From a checkpoint of a small image classifier.
Data: trained on stained colorectal tissue patches (NCT-CRC-HE-100K), 90422 training examples.
Rows from block 6 of a small image classifier, named by matrix and row number. Rows with one number belong to one neuron. Each number is 50 + 12 x the weight over its row's rms, rounded and kept within 0 to 99. All counts start at 0.
Before each neuron's rows are labels from the 100 images, of 14976, where the neuron reaches its highest value: "patch colour" is the nearest of a few named colours to the mean colour under the peak. Only what is clearly more common there than usual is listed. The data: stained colorectal tissue patches (NCT-CRC-HE-100K). In brackets: how many of the 100, against the usual share in percent.
# fc1: MLP up (model.blocks.6.mlp.fc1.weight, 512x128), inputs 64-127
# fc2: MLP down (model.blocks.6.mlp.fc2.weight, 128x512, transposed), outputs 64-127

patch colour: brown (58 vs 11.4)
fc1.160:49 48 54 61 41 41 56 48 54 70 76 53 39 61 59 61 40 77 50 41 42 45 63 60 47 42 68 45 50 52 43 49 44 53 36 38 57 51 68 55 45 29 35 26 49 41 67 67 49 50 35 44 51 69 59 29 48 50 26 79 50 66 43 46
fc2.160:59 43 48 24 28 56 54 51 47 40 25 47 62 52 56 38 42 45 42 55 39 52 45 77 46 73 44 23 60 52 63 55 48 54 56 71 74 49 35 38 48 45 40 43 51 57 65 49 45 73 53 33 56 57 58 30 58 46 32 62 50 54 66 45

patch colour: pink (76 vs 39.3)
fc1.421:50 49 52 54 43 53 57 59 51 55 66 58 62 66 52 84 62 30 43 48 60 47 49 40 56 40 67 61 48 63 22 54 62 64 63 55 39 46 38 57 68 61 34 49 56 52 32 43 72 52 67 24 41 66 61 46 45 49 48 48 56 51 60 57
fc2.421:63 34 40 46 47 65 54 68 59 50 39 58 37 33 56 45 58 39 46 22 55 50 40 46 37 78 66 57 42 65 28 43 66 66 40 35 52 38 70 44 58 44 41 56 56 63 39 38 52 40 62 58 31 41 53 55 57 54 53 78 55 38 47 45

patch colour: white (100 vs 25.2)
fc1.111:42 58 37 52 46 50 25 41 47 49 55 49 49 54 40 58 63 48 45 52 41 51 36 30 49 18 14 37 56 46 53 56 71 43 45 53 61 40 56 53 56 74 52 64 81 40 53 43 72 67 40 72 56 57 67 44 46 60 75 26 54 60 35 32
fc2.111:57 37 37 48 37 47 56 38 37 48 68 60 49 51 50 66 58 50 51 45 59 55 38 27 29 35 54 43 60 34 63 48 55 58 46 66 57 57 28 52 62 50 56 59 60 50 65 37 38 43 46 51 69 32 33 30 30 19 61 45 45 47 54 44

patch colour: grey (47 vs 22.1)
fc1.263:49 45 47 57 31 46 31 59 49 63 60 50 35 38 43 57 73 47 48 61 62 43 53 39 69 60 43 25 46 42 39 78 45 52 69 30 37 56 55 61 27 60 45 65 76 65 46 35 42 56 50 66 53 46 54 63 38 46 68 51 41 55 48 74
fc2.263:55 42 50 65 52 55 33 46 48 63 51 41 44 71 29 58 54 41 45 81 57 52 36 44 63 39 30 52 55 42 64 30 26 56 43 46 59 36 54 59 63 45 46 47 61 54 55 59 26 59 60 47 69 50 58 56 64 60 40 24 41 66 36 47

patch colour: pink (72 vs 39.3)
fc1.367:44 58 57 52 36 60 40 70 49 61 36 24 42 36 72 39 30 66 50 28 41 43 54 59 69 65 52 44 51 51 59 54 58 63 48 35 34 56 51 56 66 50 62 72 45 36 51 46 52 48 54 41 57 33 53 30 61 50 60 50 37 48 42 45
fc2.367:39 49 41 54 32 38 52 47 41 49 68 66 43 52 60 52 56 41 43 48 54 45 46 52 68 51 56 48 69 25 30 57 23 43 37 33 63 62 57 47 44 62 72 48 64 44 40 53 49 43 30 56 51 19 49 58 55 60 50 47 52 55 52 50

patch colour: white (75 vs 25.2)
fc1.123:64 27 58 51 56 45 51 47 55 54 41 50 32 73 41 55 55 26 50 43 63 64 64 35 30 66 51 45 65 60 44 71 37 59 64 61 38 36 74 35 40 46 60 59 61 49 45 29 61 54 71 46 50 32 35 63 18 64 50 55 57 40 37 71
fc2.123:50 32 65 19 58 53 37 57 43 65 42 40 32 72 47 52 59 61 39 37 46 52 46 66 47 36 49 43 43 43 51 53 45 51 62 51 44 41 41 42 61 30 57 31 31 61 56 67 47 43 49 70 36 52 57 55 69 50 37 32 48 42 46 64

patch colour: white (57 vs 25.2)
fc1.60:28 54 49 55 43 58 41 39 81 55 38 29 54 65 58 73 66 29 48 62 46 46 39 64 78 67 42 39 46 33 62 37 44 58 63 39 59 60 29 50 52 35 40 60 59 49 54 42 62 57 62 55 54 43 52 61 56 49 71 56 30 69 64 78
fc2.60:39 42 48 52 45 36 72 52 54 47 47 48 60 63 57 41 51 61 49 52 50 55 53 43 68 52 29 29 63 45 41 45 56 57 42 44 37 40 61 81 50 65 64 45 29 49 63 59 32 20 48 12 41 16 47 49 33 45 78 40 73 36 42 50

patch colour: white (57 vs 25.2)
fc1.237:39 70 25 51 44 45 62 50 51 52 50 37 49 45 28 48 51 46 51 68 49 37 02 57 42 43 44 42 41 53 67 63 47 46 50 56 35 44 69 52 38 36 33 42 41 62 60 48 47 49 51 60 48 46 28 46 56 45 60 63 55 62 44 47
fc2.237:26 49 36 49 50 50 49 62 55 43 38 47 41 70 50 62 47 51 79 73 64 54 30 37 39 16 52 56 73 58 49 29 47 48 29 53 40 51 52 42 53 58 27 52 35 62 47 47 48 43 67 48 32 45 25 49 64 48 50 45 50 83 76 54

patch colour: white (70 vs 25.2)
fc1.88:51 38 46 33 57 29 42 43 49 42 43 64 47 58 45 58 67 53 25 55 57 70 55 38 66 44 47 24 48 48 33 58 49 40 50 37 52 43 50 26 60 29 39 46 70 61 34 45 41 51 44 56 42 37 27 75 49 55 47 51 30 45 54 35
fc2.88:48 63 43 64 59 37 29 57 36 66 72 42 45 62 38 52 46 39 63 34 60 42 63 87 57 57 62 38 40 50 41 31 75 50 57 47 41 54 33 27 41 30 47 44 41 39 63 63 29 54 48 43 47 50 54 61 56 49 64 37 51 38 27 31

patch colour: pink (64 vs 39.3)
fc1.499:60 43 53 28 42 55 45 49 55 50 63 34 63 41 36 68 38 46 57 41 36 40 43 59 69 69 63 56 43 51 62 54 72 64 39 51 54 38 45 52 41 71 41 59 62 46 51 46 55 42 41 52 42 39 65 65 51 47 56 65 50 69 67 52
fc2.499:45 33 45 51 58 56 36 52 55 60 41 48 58 73 55 30 35 72 70 25 36 40 67 51 48 54 43 47 59 34 47 51 34 52 72 38 39 52 60 23 63 50 39 28 50 43 49 34 51 57 44 49 34 41 45 41 55 54 47 55 61 52 23 56

patch colour: white (97 vs 25.2)
fc1.291:54 60 49 49 63 41 44 50 57 58 53 49 68 63 75 60 49 64 21 73 50 55 47 40 67 72 37 26 37 64 52 66 49 33 40 49 40 56 59 39 66 62 55 55 70 48 53 56 62 49 47 65 59 41 43 69 57 59 38 42 59 40 36 28
fc2.291:34 46 41 51 47 53 17 47 57 60 56 54 36 39 60 37 57 57 32 47 68 24 61 48 58 24 53 53 53 76 51 46 53 51 46 53 57 35 60 62 46 36 44 38 53 43 57 51 53 56 64 40 42 58 57 54 48 61 54 57 50 36 58 48

patch colour: white (91 vs 25.2)
fc1.253:61 65 66 54 36 36 52 33 66 79 54 46 47 44 65 56 52 50 29 55 62 57 60 46 76 52 73 50 65 24 27 61 39 50 38 52 55 42 75 51 71 45 74 29 52 54 54 39 62 47 49 60 64 56 52 48 51 47 58 50 33 55 48 41
fc2.253:51 64 57 58 44 26 47 48 43 41 37 70 41 43 54 40 52 49 56 71 44 66 53 48 33 59 54 36 10 34 53 55 40 58 35 49 50 75 41 65 40 42 53 55 71 37 27 60 30 22 39 32 43 58 61 64 58 54 59 33 41 39 47 43

patch colour: grey (49 vs 22.1)
fc1.312:70 28 37 65 30 26 50 49 58 69 63 38 32 46 31 46 54 58 69 53 57 42 51 45 45 41 41 57 48 49 19 48 54 34 52 52 42 51 48 55 33 54 52 66 37 34 32 49 62 74 52 61 35 37 56 52 24 48 49 48 47 58 64 39
fc2.312:31 68 60 66 52 67 48 40 54 37 43 42 59 66 55 22 56 54 50 25 49 39 45 40 55 77 43 29 59 43 36 46 54 39 44 44 59 52 54 42 50 78 46 53 64 43 70 58 38 56 50 41 66 68 32 76 42 32 55 53 42 58 75 55

patch colour: white (58 vs 25.2)
fc1.148:39 54 56 47 38 49 32 61 40 70 56 57 46 48 47 69 19 43 67 51 56 54 76 49 58 50 54 54 27 48 63 61 50 51 56 58 66 67 59 64 53 76 57 40 43 39 50 57 36 38 51 45 45 49 46 52 55 59 31 43 48 59 44 66
fc2.148:70 56 35 52 68 63 20 66 25 61 46 51 42 49 50 38 63 60 59 47 59 48 46 37 37 49 42 43 51 62 41 53 34 66 61 54 40 46 49 46 25 42 63 66 61 47 53 50 27 37 45 32 41 53 63 51 43 48 59 54 54 39 74 04

patch colour: pink (65 vs 39.3)
fc1.154:59 59 44 50 57 52 65 48 24 56 53 51 35 40 78 32 52 42 38 38 56 39 56 35 46 31 51 60 24 68 47 61 45 76 35 28 65 47 32 50 51 49 40 53 57 33 41 45 49 54 45 43 32 41 41 58 48 59 41 49 52 58 45 56
fc2.154:48 57 57 45 43 33 55 48 28 55 23 61 64 66 53 50 43 56 36 50 44 66 51 48 57 60 59 50 40 69 39 45 57 46 56 57 63 53 69 63 51 50 51 41 68 61 30 48 59 56 60 53 54 42 34 70 51 58 28 75 28 51 60 42

patch colour: pink (88 vs 39.3)
fc1.471:38 58 50 33 57 53 57 51 66 45 24 42 60 57 58 64 34 61 55 46 51 47 39 41 48 49 70 53 27 42 44 32 52 23 44 66 45 57 67 64 62 26 19 56 58 51 49 58 53 31 57 56 28 50 33 46 33 48 57 60 56 45 55 49
fc2.471:56 56 42 54 55 47 68 32 50 52 40 27 59 61 60 53 50 36 58 55 36 33 61 40 42 35 37 49 43 21 56 45 53 56 44 41 64 51 52 51 63 70 50 67 40 50 51 78 47 45 47 57 43 55 55 32 54 58 43 39 39 54 46 55

patch colour: white (89 vs 25.2)
fc1.362:21 53 52 49 63 35 51 43 50 55 37 70 43 47 59 61 45 30 60 54 75 50 56 64 61 69 25 46 41 69 46 67 59 46 43 53 45 25 79 65 53 39 49 43 52 54 40 49 59 71 37 65 38 44 46 53 56 56 50 59 50 48 45 63
fc2.362:42 43 67 45 49 30 45 33 38 48 72 48 42 28 25 45 23 50 56 51 34 61 43 35 68 57 43 47 56 33 46 60 23 43 46 38 39 54 65 59 54 66 88 43 56 59 76 56 34 64 34 55 53 56 33 45 58 47 56 61 42 68 26 72

patch colour: grey (65 vs 22.1)
fc1.353:33 67 54 37 52 51 54 30 47 63 51 53 74 44 57 40 58 63 59 75 55 55 71 55 26 39 53 31 35 57 34 49 19 54 61 59 42 51 48 56 61 62 48 60 55 67 57 48 63 25 43 36 52 52 42 35 51 46 63 64 43 77 63 47
fc2.353:36 60 59 50 32 29 55 59 24 51 63 54 42 57 42 40 58 70 33 39 41 40 68 40 45 54 47 75 19 43 60 61 41 66 49 38 65 52 27 42 58 45 73 41 36 37 42 46 45 58 61 47 70 66 42 58 66 60 44 40 24 56 48 48

patch colour: pink (79 vs 39.3)
fc1.452:51 38 32 64 43 49 43 49 61 65 47 51 23 50 58 39 56 40 60 54 73 37 47 67 45 42 40 65 58 69 45 58 57 63 36 54 37 58 68 42 50 56 37 69 44 46 54 49 57 59 42 36 57 74 67 51 51 68 66 38 34 36 49 50
fc2.452:67 59 60 46 60 35 42 73 33 60 45 48 38 36 37 48 62 42 45 49 53 59 34 57 52 35 48 40 62 58 43 51 38 65 51 72 36 45 47 65 48 46 60 36 74 59 34 44 71 47 33 40 59 58 29 61 43 24 44 36 67 54 47 47

patch colour: grey (51 vs 22.1)
fc1.356:53 35 45 45 32 60 30 44 47 35 53 64 57 54 46 55 30 75 72 44 72 26 57 28 57 43 49 55 47 40 48 65 50 52 50 40 44 54 47 59 59 53 54 57 46 42 57 69 42 35 65 31 67 31 58 44 48 41 42 42 54 77 57 48
fc2.356:46 45 39 51 57 54 57 66 46 60 45 48 43 36 36 54 39 42 22 49 56 43 58 61 55 59 47 42 44 56 48 43 35 56 51 77 41 63 66 80 53 64 24 48 24 48 52 68 41 41 24 63 35 62 42 48 64 51 54 24 43 58 43 51

patch colour: grey (69 vs 22.1)
fc1.129:57 48 51 29 43 47 66 33 68 80 38 51 31 62 41 66 63 44 40 41 43 55 60 24 47 65 57 49 62 64 66 71 42 75 70 45 53 53 43 56 31 52 45 54 46 60 65 57 38 33 57 44 38 39 31 51 68 47 52 70 46 64 40 47
fc2.129:55 38 63 51 44 47 62 62 36 35 65 54 43 27 37 36 58 46 28 52 35 40 42 30 44 62 53 45 59 61 40 66 37 51 48 65 26 53 41 61 36 36 52 46 54 58 50 37 58 59 72 67 48 39 51 64 50 63 66 43 58 65 50 57

patch colour: white (90 vs 25.2)
fc1.270:40 64 40 45 51 78 52 39 53 56 42 40 56 44 54 49 54 63 38 47 46 26 32 37 44 27 34 31 60 65 51 54 54 32 21 52 50 59 39 39 47 45 48 67 40 48 43 54 57 61 52 41 38 51 59 56 57 59 49 36 38 45 52 57
fc2.270:36 52 58 39 50 44 25 66 35 33 37 34 45 54 49 61 60 62 45 56 75 44 45 43 67 43 56 59 33 29 41 50 30 52 47 45 67 56 44 35 44 31 73 54 41 49 37 52 43 48 40 28 49 39 46 34 43 42 43 43 55 48 52 61