config = dict(
    arch='swin',
    model='image classifier',
    dataset='stained colorectal tissue patches (NCT-CRC-HE-100K)',
    train_examples=90422,
    image_size=32,
    crop_scale_min=1,
    horizontal_flip=True,
    targets=['tissue'],
    num_classes=9,
    norm='layernorm',
    norm_position='pre',
    activation='silu',
    mlp_ratio=4,
    head_dim=32,
    fused_qkv=False,
    bias='none',
    qk_norm=False,
    parallel_block=False,
    inner_norm=False,
    drop_path=0.1,
    kv_group_size=2,
    patch_size=[2, 2],
    depths=[3, 6, 3],
    widths=[64, 128, 256],
    loss='cross_entropy',
    init='torch_default',
    residual_init='none',
    optimizer='muon',
    muon_scale='match_rms_adamw',
    lr=0.005,
    momentum=0.95,
    nesterov=False,
    orthogonalizer='newton_schulz_5',
    adamw_lr_other_params=0.0021,
    grad_clip=1.0,
    gradient_noise=0.3,
    steps=26500,
    batch_size=128,
    epochs=37.5,
    lr_schedule='poly',
    final_lr_fraction=0,
    warmup_steps=5300,
    weight_decay=0.05,
    adamw_weight_decay_other_params=0.05,
)
Rows from block 2 of a small image classifier, named by matrix and row number. Rows with one number belong to one neuron. Each number is 500 + 25 x the weight over its row's rms, rounded and kept within 0 to 999. All counts start at 0. Numbers have three digits each.
After each neuron's rows are labels from the 100 images, of 14976, where the neuron reaches its highest value: "strongest on" is what is common among them. Only what is clearly more common there than usual is listed. The data: stained colorectal tissue patches (NCT-CRC-HE-100K). In brackets: how many of the 100.
# fc1: MLP up (model.blocks.2.mlp.fc1.weight, 256x64), inputs 32-63
# fc2: MLP down (model.blocks.2.mlp.fc2.weight, 64x256, transposed), outputs 32-63

fc1.143:458472554499519523516498517529497495515515518500526479542499519488490464466548534490471560512523
fc2.143:517463515491504484551495502511490472459463505476482502458489491540506503504490495507516529531502
strongest on: tissue: smooth muscle (32); tissue: cancer-associated stroma (28)

fc1.133:481480550502516478491528542488525491493502517505509466480507511507525523467525533528504429535485
fc2.133:474501495509528515552528497483527486517514490482498490536497514528461468544512509479559480493496
strongest on: tissue: smooth muscle (52); tissue: cancer-associated stroma (27)

fc1.170:464493529490478492443497512510468428542478492501459496507520504470475487473490524490530487521530
fc2.170:502492502521518486522473534517507506494507533446499490498500493496473517493435528516515532483505
strongest on: tissue: smooth muscle (45)

fc1.70:476456500522522521485484506497521483476526548479532499514496483506477452505531506536522502499456
fc2.70:472513482530475489545486497524494544509501497482498484512474474490523450470511508508486497489499
strongest on: tissue: smooth muscle (92)

fc1.179:501501482459519494485533489481510497535479470493573461489488499482474451469502500500504493528489
fc2.179:442498500549502525480536486509539494489439563507461528538483492500506513485524486506428475493489
strongest on: tissue: cancer-associated stroma (63)

fc1.230:499485461588471490503516522520493490458511539492485531512509506519481524464533516495483494511483
fc2.230:490514485540541508503526478506520505496434516513466541480486523481475467488546519539529487461499
strongest on: tissue: cancer-associated stroma (77)

fc1.100:485540504486496544519478521475483493532508527466515461484493498477480472529515532502515473484512
fc2.100:510529508482551531471502502477512470510480506515529488484519520506488472451557496484524480487493
strongest on: tissue: smooth muscle (77)

fc1.47:465468485514519486542475506486464552537467516546459491507486530499497505474511500516456511545527
fc2.47:523471522437541511500497511469490501553511506491486509495533480513487461560471501478527533512491
strongest on: tissue: cancer-associated stroma (37)

fc1.229:474515487537495472515470455522523502474506565473523478530543535505537506471463523496481507476519
fc2.229:524476519499540524491503542506478450482484493512523479455511505509472546503506502519494473442465
strongest on: tissue: smooth muscle (79)

fc1.38:488462503523467486489462491527516495475462487459543461468459483541482503514500504482514525489509
fc2.38:527525511494456531510470486529488512453551462525517493532490483499472525467515509557476469491538
strongest on: tissue: smooth muscle (76)

fc1.31:467496510532508454460485495515478536497506532534529456465500479480518489476469512515510486471518
fc2.31:518464533522512548506501510507492513490483522523488493480519521486468545518492478488515566466527
strongest on: tissue: smooth muscle (86)

fc1.202:507457539491483508491492487475491460523492502517518540496531451502474489463478500532459500515518
fc2.202:497490497477535495490504496553505514464459502482521517499542474525443521490514496497491537466524
strongest on: tissue: cancer-associated stroma (29); tissue: mucus (26)

fc1.210:439491491548509509476516509521500511521516524447504486494458511521423476473528493497501537489484
fc2.210:508513465466534545483522518488506444505516479539507563438517491504501498504524484490480485528505
strongest on: tissue: smooth muscle (35)

fc1.119:502507563507485501474491541487503503514497519490486529527487493479526471462510530502464516507520
fc2.119:460486452491460519532540487495534503510515535499471504471550498518488487495518531475480546526491
strongest on: tissue: cancer-associated stroma (40)

fc1.183:491536522511490489539482537519537498497463499492510477526525491533506530470495466530495537537448
fc2.183:515469480535528501480512503485495517486507490547441513533511530478505472509531499537478440498520
strongest on: tissue: cancer-associated stroma (62)

fc1.113:498559525529531467499508578486498535523546515477523490506495469512503522482466507488490489515482
fc2.113:502488473468540467517484517553528544501480501496514504522506508464529499538485493523513498484496
strongest on: tissue: cancer-associated stroma (46); tissue: mucus (27)

fc1.95:523498493505534468514522489471488456500502517510499517454487453557537477495535526501459529490468
fc2.95:499519518516466470485537496483481479526454518485484504458532500526504508546486502543479541482478
strongest on: tissue: mucus (70)

fc1.91:483484502493524456492528559500465461464536492502474514526549493508488555463492498541488523480516
fc2.91:534516511489513480527511478540497545504504527524516458492452529499530497536516545485465489484497
strongest on: tissue: cancer-associated stroma (99)

fc1.66:499492491488438482486480506550510457473476489496497518496509482442485510530461478512515485509507
fc2.66:508462519535509477473481469509482489515483489495505517479507487505524463489487518537473484525549
strongest on: tissue: debris (69)

fc1.178:488531546505443515560575483501547488466510519497490503511472529500505534521508487513500507496479
fc2.178:505456520473534544508508438514564533484486463454474496512469474500481513476507495500503514516467
strongest on: tissue: debris (88)

fc1.103:479482487502518475448457495481527496470478514471573477508489485525488521505523529544453518511487
fc2.103:530488520468443538514466480484507530493521469529519455500515501498503510513467487494515529509525
strongest on: tissue: smooth muscle (87)

fc1.108:455481506462504499513543530539509486503481511501540469477476467469516501487514534528539557529495
fc2.108:464501517509508478500540451515510499503511532519449519521571498504504528528509483474483525482494
strongest on: tissue: cancer-associated stroma (59); tissue: tumour epithelium (33)

fc1.45:513510493478492467498451521493483453496505536517474528487430513475499508473525500477506516488537
fc2.45:534526479447506519470568534519522510462519490442478499465497519485506476497507503466487499512511
strongest on: tissue: cancer-associated stroma (46); tissue: smooth muscle (44)

fc1.250:510498517472511523461490522487445506508501500513506513489407517514468511501511453528481495509512
fc2.250:513510512498548490515466486502503496499476509440463558492470486498500510496497487477515460475502
strongest on: tissue: smooth muscle (82)

fc1.101:469507468498458458499484535531533483509507515506540524469494466504482505534509495531534484505487
fc2.101:522529529523510494493549471535473491503485538478478480477506475518471478463507557477491539506476
strongest on: tissue: cancer-associated stroma (42)

fc1.251:469543483493464479559475503486468540470532464518496488481524510487509502512523517484484511503486
fc2.251:530516502503522512467486529470492501489487517505535528428512475473461472483510525517532478498450
strongest on: tissue: smooth muscle (89)

fc1.118:494521493564463471511469513474497492510459529523506522480488465501473500500504517545478509502480
fc2.118:496512491517551530484491486523490516480544503469479481506540506452459501524495500510480464521494
strongest on: tissue: cancer-associated stroma (43); tissue: lymphocytes (33)

fc1.182:523535504535484516518505487522532487457496509493480483550518479454505480525551507526485508478494
fc2.182:481507519484471443459508472495487563492523486523507499494503500518472484506497510500504506502523
strongest on: tissue: debris (53); tissue: cancer-associated stroma (31)

fc1.206:443488466538504477518466509522503506477493520526470479496506512505495502493461492483537505509477
fc2.206:523454487487469508489507525499473504505484474490481471511536524486497543479480514471508463486511
strongest on: tissue: cancer-associated stroma (81)

fc1.249:528529502529491511511525564494470475549518487472479549527529504498498526509538498534515512478475
fc2.249:499525489510483555487453498521514473514505513495499475483513481530485522505541513510467516491499
strongest on: tissue: cancer-associated stroma (50)

fc1.67:522485466540464494495542487484497499496465463476489487531514492450486500510510459535484553498506
fc2.67:486480490518531519492495514547502473519488481536512455489512464482503512516502497507494430477493
strongest on: tissue: cancer-associated stroma (35)

fc1.180:505529449495482493571472527527511524508493500441534494464507512500481516517499525501483489541517
fc2.180:523524512487470532500459496483516523495514512503503459465500470484489495534519451549532544483460
strongest on: tissue: smooth muscle (99)

fc1.115:480483481509467516520491505430464553436518516507528496493467498492503499465510505537519473496492
fc2.115:505519477482545491482474476470537490524535507491524509490501534525451524496455486470466482454479
strongest on: tissue: smooth muscle (89)

fc1.150:538501542525497517486481511474501495474512518508522449510516571481482525490479526484500483510460
fc2.150:494489497478495512478541498497518484495492510550469535495542492480485489483494511456512487524467
strongest on: tissue: cancer-associated stroma (37); tissue: debris (32)

fc1.14:482540512480450529492478446492507502491540516485501508473472498460506509510479513528509487494488
fc2.14:491539492458486508533486489507512506528478472517475485485522527485490511452515544438472485478517
strongest on: tissue: smooth muscle (36); tissue: adipose tissue (26)

fc1.68:490527509484505502479475475557492530500525491499483459483502445496490477460510538464513505513507
fc2.68:475447469477458478474492515528490478495518535505512470515493521444527493505478488542516504515478
strongest on: tissue: smooth muscle (83)

fc1.87:464528494548497440481449525506500518491482536549457500476496495498514464466519531479462504520483
fc2.87:438479496497504534492533516497536503513506526471468505493516475489492516539511459503491454465450
strongest on: tissue: cancer-associated stroma (98)

fc1.228:486532518469513495476498511463471482494438507514472441508512510483507447511486514528509495554467
fc2.228:490457528505525457502477448487473501503477517490455505560452494455472455541519527503513532497500
strongest on: tissue: cancer-associated stroma (77)

fc1.105:502538523537493516493466522534483529543487505555509458483514486518539494479543544498476457541486
fc2.105:523467521514483492503501479466489487510468500539516503510523509466508490545524514503528452558506
strongest on: tissue: cancer-associated stroma (32)

fc1.7:512506495486462510500508486480501508453516505521463437454473494436521469490474484498500505518502
fc2.7:474474489484473526565492553522476505507521540520484502510473513521499531495470516501511510531480
strongest on: tissue: smooth muscle (96)

fc1.39:481453518509477506475431480480469496483496481484437495470471488511511484523513532512474516481487
fc2.39:491495465523507525467505496532467507499471517533518512503512479469523562501501551507478482504538
strongest on: tissue: cancer-associated stroma (47); tissue: smooth muscle (38)

fc1.22:490498483512469508473496532502537472505486532450471511505500505488507443492496485503494535492505
fc2.22:470492485488512497505529520492503536491514455486484467502483556518502513513507505488510478542539
strongest on: tissue: smooth muscle (33); tissue: mucus (32)

fc1.204:494526468486453495545502465485510491479509482486499475498504514480514465504471498528504506499555
fc2.204:535468540499471545486538521470522494497514512489546492539481488508501536497529480501541455537518
strongest on: tissue: debris (70)

fc1.242:520492504524507524497507481509478521504518496468524460542532500468501501496537519490503495488517
fc2.242:517497495528528514484471546499482514485494553546465477477482505503493491502508535499448527449488
strongest on: tissue: cancer-associated stroma (55)

fc1.56:509522494512508511526484545564489538483478499528505469488527493464531502525481518566472468461495
fc2.56:497509509530467481540457483484489508518492474527498491515464490436510466481492484487501483543514
strongest on: tissue: cancer-associated stroma (74)

fc1.238:479501537517492508490530503455542503487499483507473493564520550527460493512476518481463485471466
fc2.238:552498496495490528494508467511482448524497528525505498552498480526501493457505540472533523515514
strongest on: tissue: cancer-associated stroma (74)

fc1.167:491522500532498487487525527491526494486546555521503525495507477463485469527466480531501477485452
fc2.167:450541478486467528513531481518489472478456519490491484481509524508472491509488519528518491468533
strongest on: tissue: debris (48)

fc1.10:551498547538494515496502537500493534476493528483519467480478503500510506509514472539508530517490
fc2.10:541525520506500523537489456472467478469543485441532525494434544513494489485507459468540500523525
strongest on: tissue: smooth muscle (84)

fc1.157:482480486516484487462491549504480474524465489570520505486469529493543511496470508520489455500492
fc2.157:539477503453487538512531453510500421489477486495493488511508510522548513513500546491529500474467
strongest on: tissue: smooth muscle (61)

fc1.191:503475469517506512524481469495522452496515489466476490441464508468496520512479518526481493520531
fc2.191:516513521472508526464517533499518460551525542503511487531535500491516519528524478485511494478504
strongest on: tissue: smooth muscle (100)

fc1.161:477535495500474518526485507481479483520526456504444493517488492460528484489539552482455520509464
fc2.161:477480539519521515500492489529496473516497471522535525516497537479514482469465493534496489506500
strongest on: tissue: mucus (79)

fc1.217:523502499519465495481530527519553489453514523525491437506504496526570505496488495535472531495470
fc2.217:549511513513453486473492474562568491497505503558520512482507543483503492477496551529469503542500
strongest on: tissue: smooth muscle (66)

fc1.34:509490517502526460433496468478447458487482502493487481494498506521561484527480567521490480505458
fc2.34:489474494534516484537466513503507443485477505507503507519479509541516537529480527503559498500511
strongest on: tissue: cancer-associated stroma (51); tissue: smooth muscle (37)

fc1.216:435493474507476466478493517513492503467522525535511469502518512524484471518509443505523492528494
fc2.216:477465532484525485549532493520459471548476476519462498532483460501516527512539490525517478501482
strongest on: tissue: smooth muscle (71)

fc1.244:555502485547495521522472514502466528494494556538489496474474558522523486483530506535519518502466
fc2.244:473518519488464513494564536507503534496527499506459540513519512519517474513510502511507480503512
strongest on: tissue: debris (34)

fc1.129:512513533492452503486459474497520524504509479508527475507527495456503477511560532496477505517485
fc2.129:467454522487475503565505515490517500515496526488481486564529467480528518489515479528426544512483
strongest on: tissue: smooth muscle (76)

fc1.69:439506506512467508517497564476528508481469485529487456468537530508466520507525510513513481501526
fc2.69:560472530487499439539510487513545515496518504488471521508519537484513504496482519515473515504511
strongest on: tissue: normal colon mucosa (74)

fc1.176:445502496511520512481477528500467538480511515471524511487471530483449514500460519533504469530496
fc2.176:482499517487496526478518475533507501521474492494471552476478488499483534493514533494486436485543
strongest on: tissue: smooth muscle (96)

fc1.215:466510546508540494503480501499513494489521523492523490529491520454485514492498551443458515498485
fc2.215:506465499540489514516502544542487514510423501511494479517524507481523443492499504490516449451497
strongest on: tissue: smooth muscle (34)

fc1.114:492494502485456488467507503459516489525480528480476468514471494494505482468533482507518556527474
fc2.114:523513484525535495492527537503481446512505535489502470508520545513492531518502535497553475563510
strongest on: tissue: cancer-associated stroma (57)

fc1.187:501510524512545477507473517503481467459460556522558487465516491510483501488546519489518493482491
fc2.187:515517513507464530530503476462530488478534505519545459472435493499495503496517489526499501496573
strongest on: tissue: smooth muscle (100)

fc1.252:475505472485488493519483543499506544532442496527515477456479454528451491511458507480478555509440
fc2.252:494489522542529495481479483473540534428502483499472526481539518483515498500497486470489462478484
strongest on: tissue: cancer-associated stroma (59)

fc1.149:487507485499500503480489485504481469506527491507492515463518526451529477506497572478495448536509
fc2.149:514492476560506485493465466490534541446497494477516532484473504520529495475467482494493481494483
strongest on: tissue: normal colon mucosa (34)

fc1.214:519502481491470524479451509483499488510504507539476519510505495503490480485540552504513531505466
fc2.214:525491488525490539492533478505491486531541518450508482494507495473516491502520454478499476541515
strongest on: tissue: mucus (46)

fc1.219:539514499541489497505480480533525516453518475527514502528471551503517472471514536504496501489433
fc2.219:515456522502509464524520461512500547489465509480491464480553521493467532513533524479499509500511
strongest on: tissue: debris (45); tissue: mucus (25)

fc1.83:501541478483501509503534472528500490491515478511502452415470467476485528495462479548492505490456
fc2.83:519506468517489507505536475485472507528534540493479512491514474484487510512492539473485471497460
strongest on: tissue: smooth muscle (78)

fc1.79:476472527486477507526453515506498483528502507474464499493512467509537508511477528545474473491532
fc2.79:513488529463527535489527466531480502497450536504530545477484494525484477493490490524503488490479
strongest on: tissue: cancer-associated stroma (51)

fc1.49:487503468468529452500502542527512503515477526527507458494470513483508475467505508524484510545486
fc2.49:442531501513500512471485522509517506492526564489471524548532510506483495525542490492478465499493
strongest on: tissue: cancer-associated stroma (65)

fc1.237:525482524519474465554513476444505506504520513499526496484447506478501490465515511505511494497502
fc2.237:495495511519477501468541523511531473500546530528498520460457493504492498551505462482523495502519
strongest on: tissue: debris (84)

fc1.90:525525507537479553497473516528497478487517522509471508529523502519478447502475500520480524510473
fc2.90:552476488492501484494470498520465507499513487528494509513517476541481531486545538524490487542541
strongest on: tissue: smooth muscle (38); tissue: cancer-associated stroma (32)

fc1.75:481465507565503475491502519479485479504501501491481490493535537477503469471465484512471508455514
fc2.75:482474478486535491496529490524519507511531489467512491520527496517489483520529516516513520531503
strongest on: tissue: cancer-associated stroma (63)

fc1.94:500480514507495474472488560507521441516477512491480509535489459512513500474541499550500486522544
fc2.94:512557465487518475492521506516471488515497509539483536444499471496552477538500531466515470517481
strongest on: tissue: cancer-associated stroma (45); tissue: debris (45)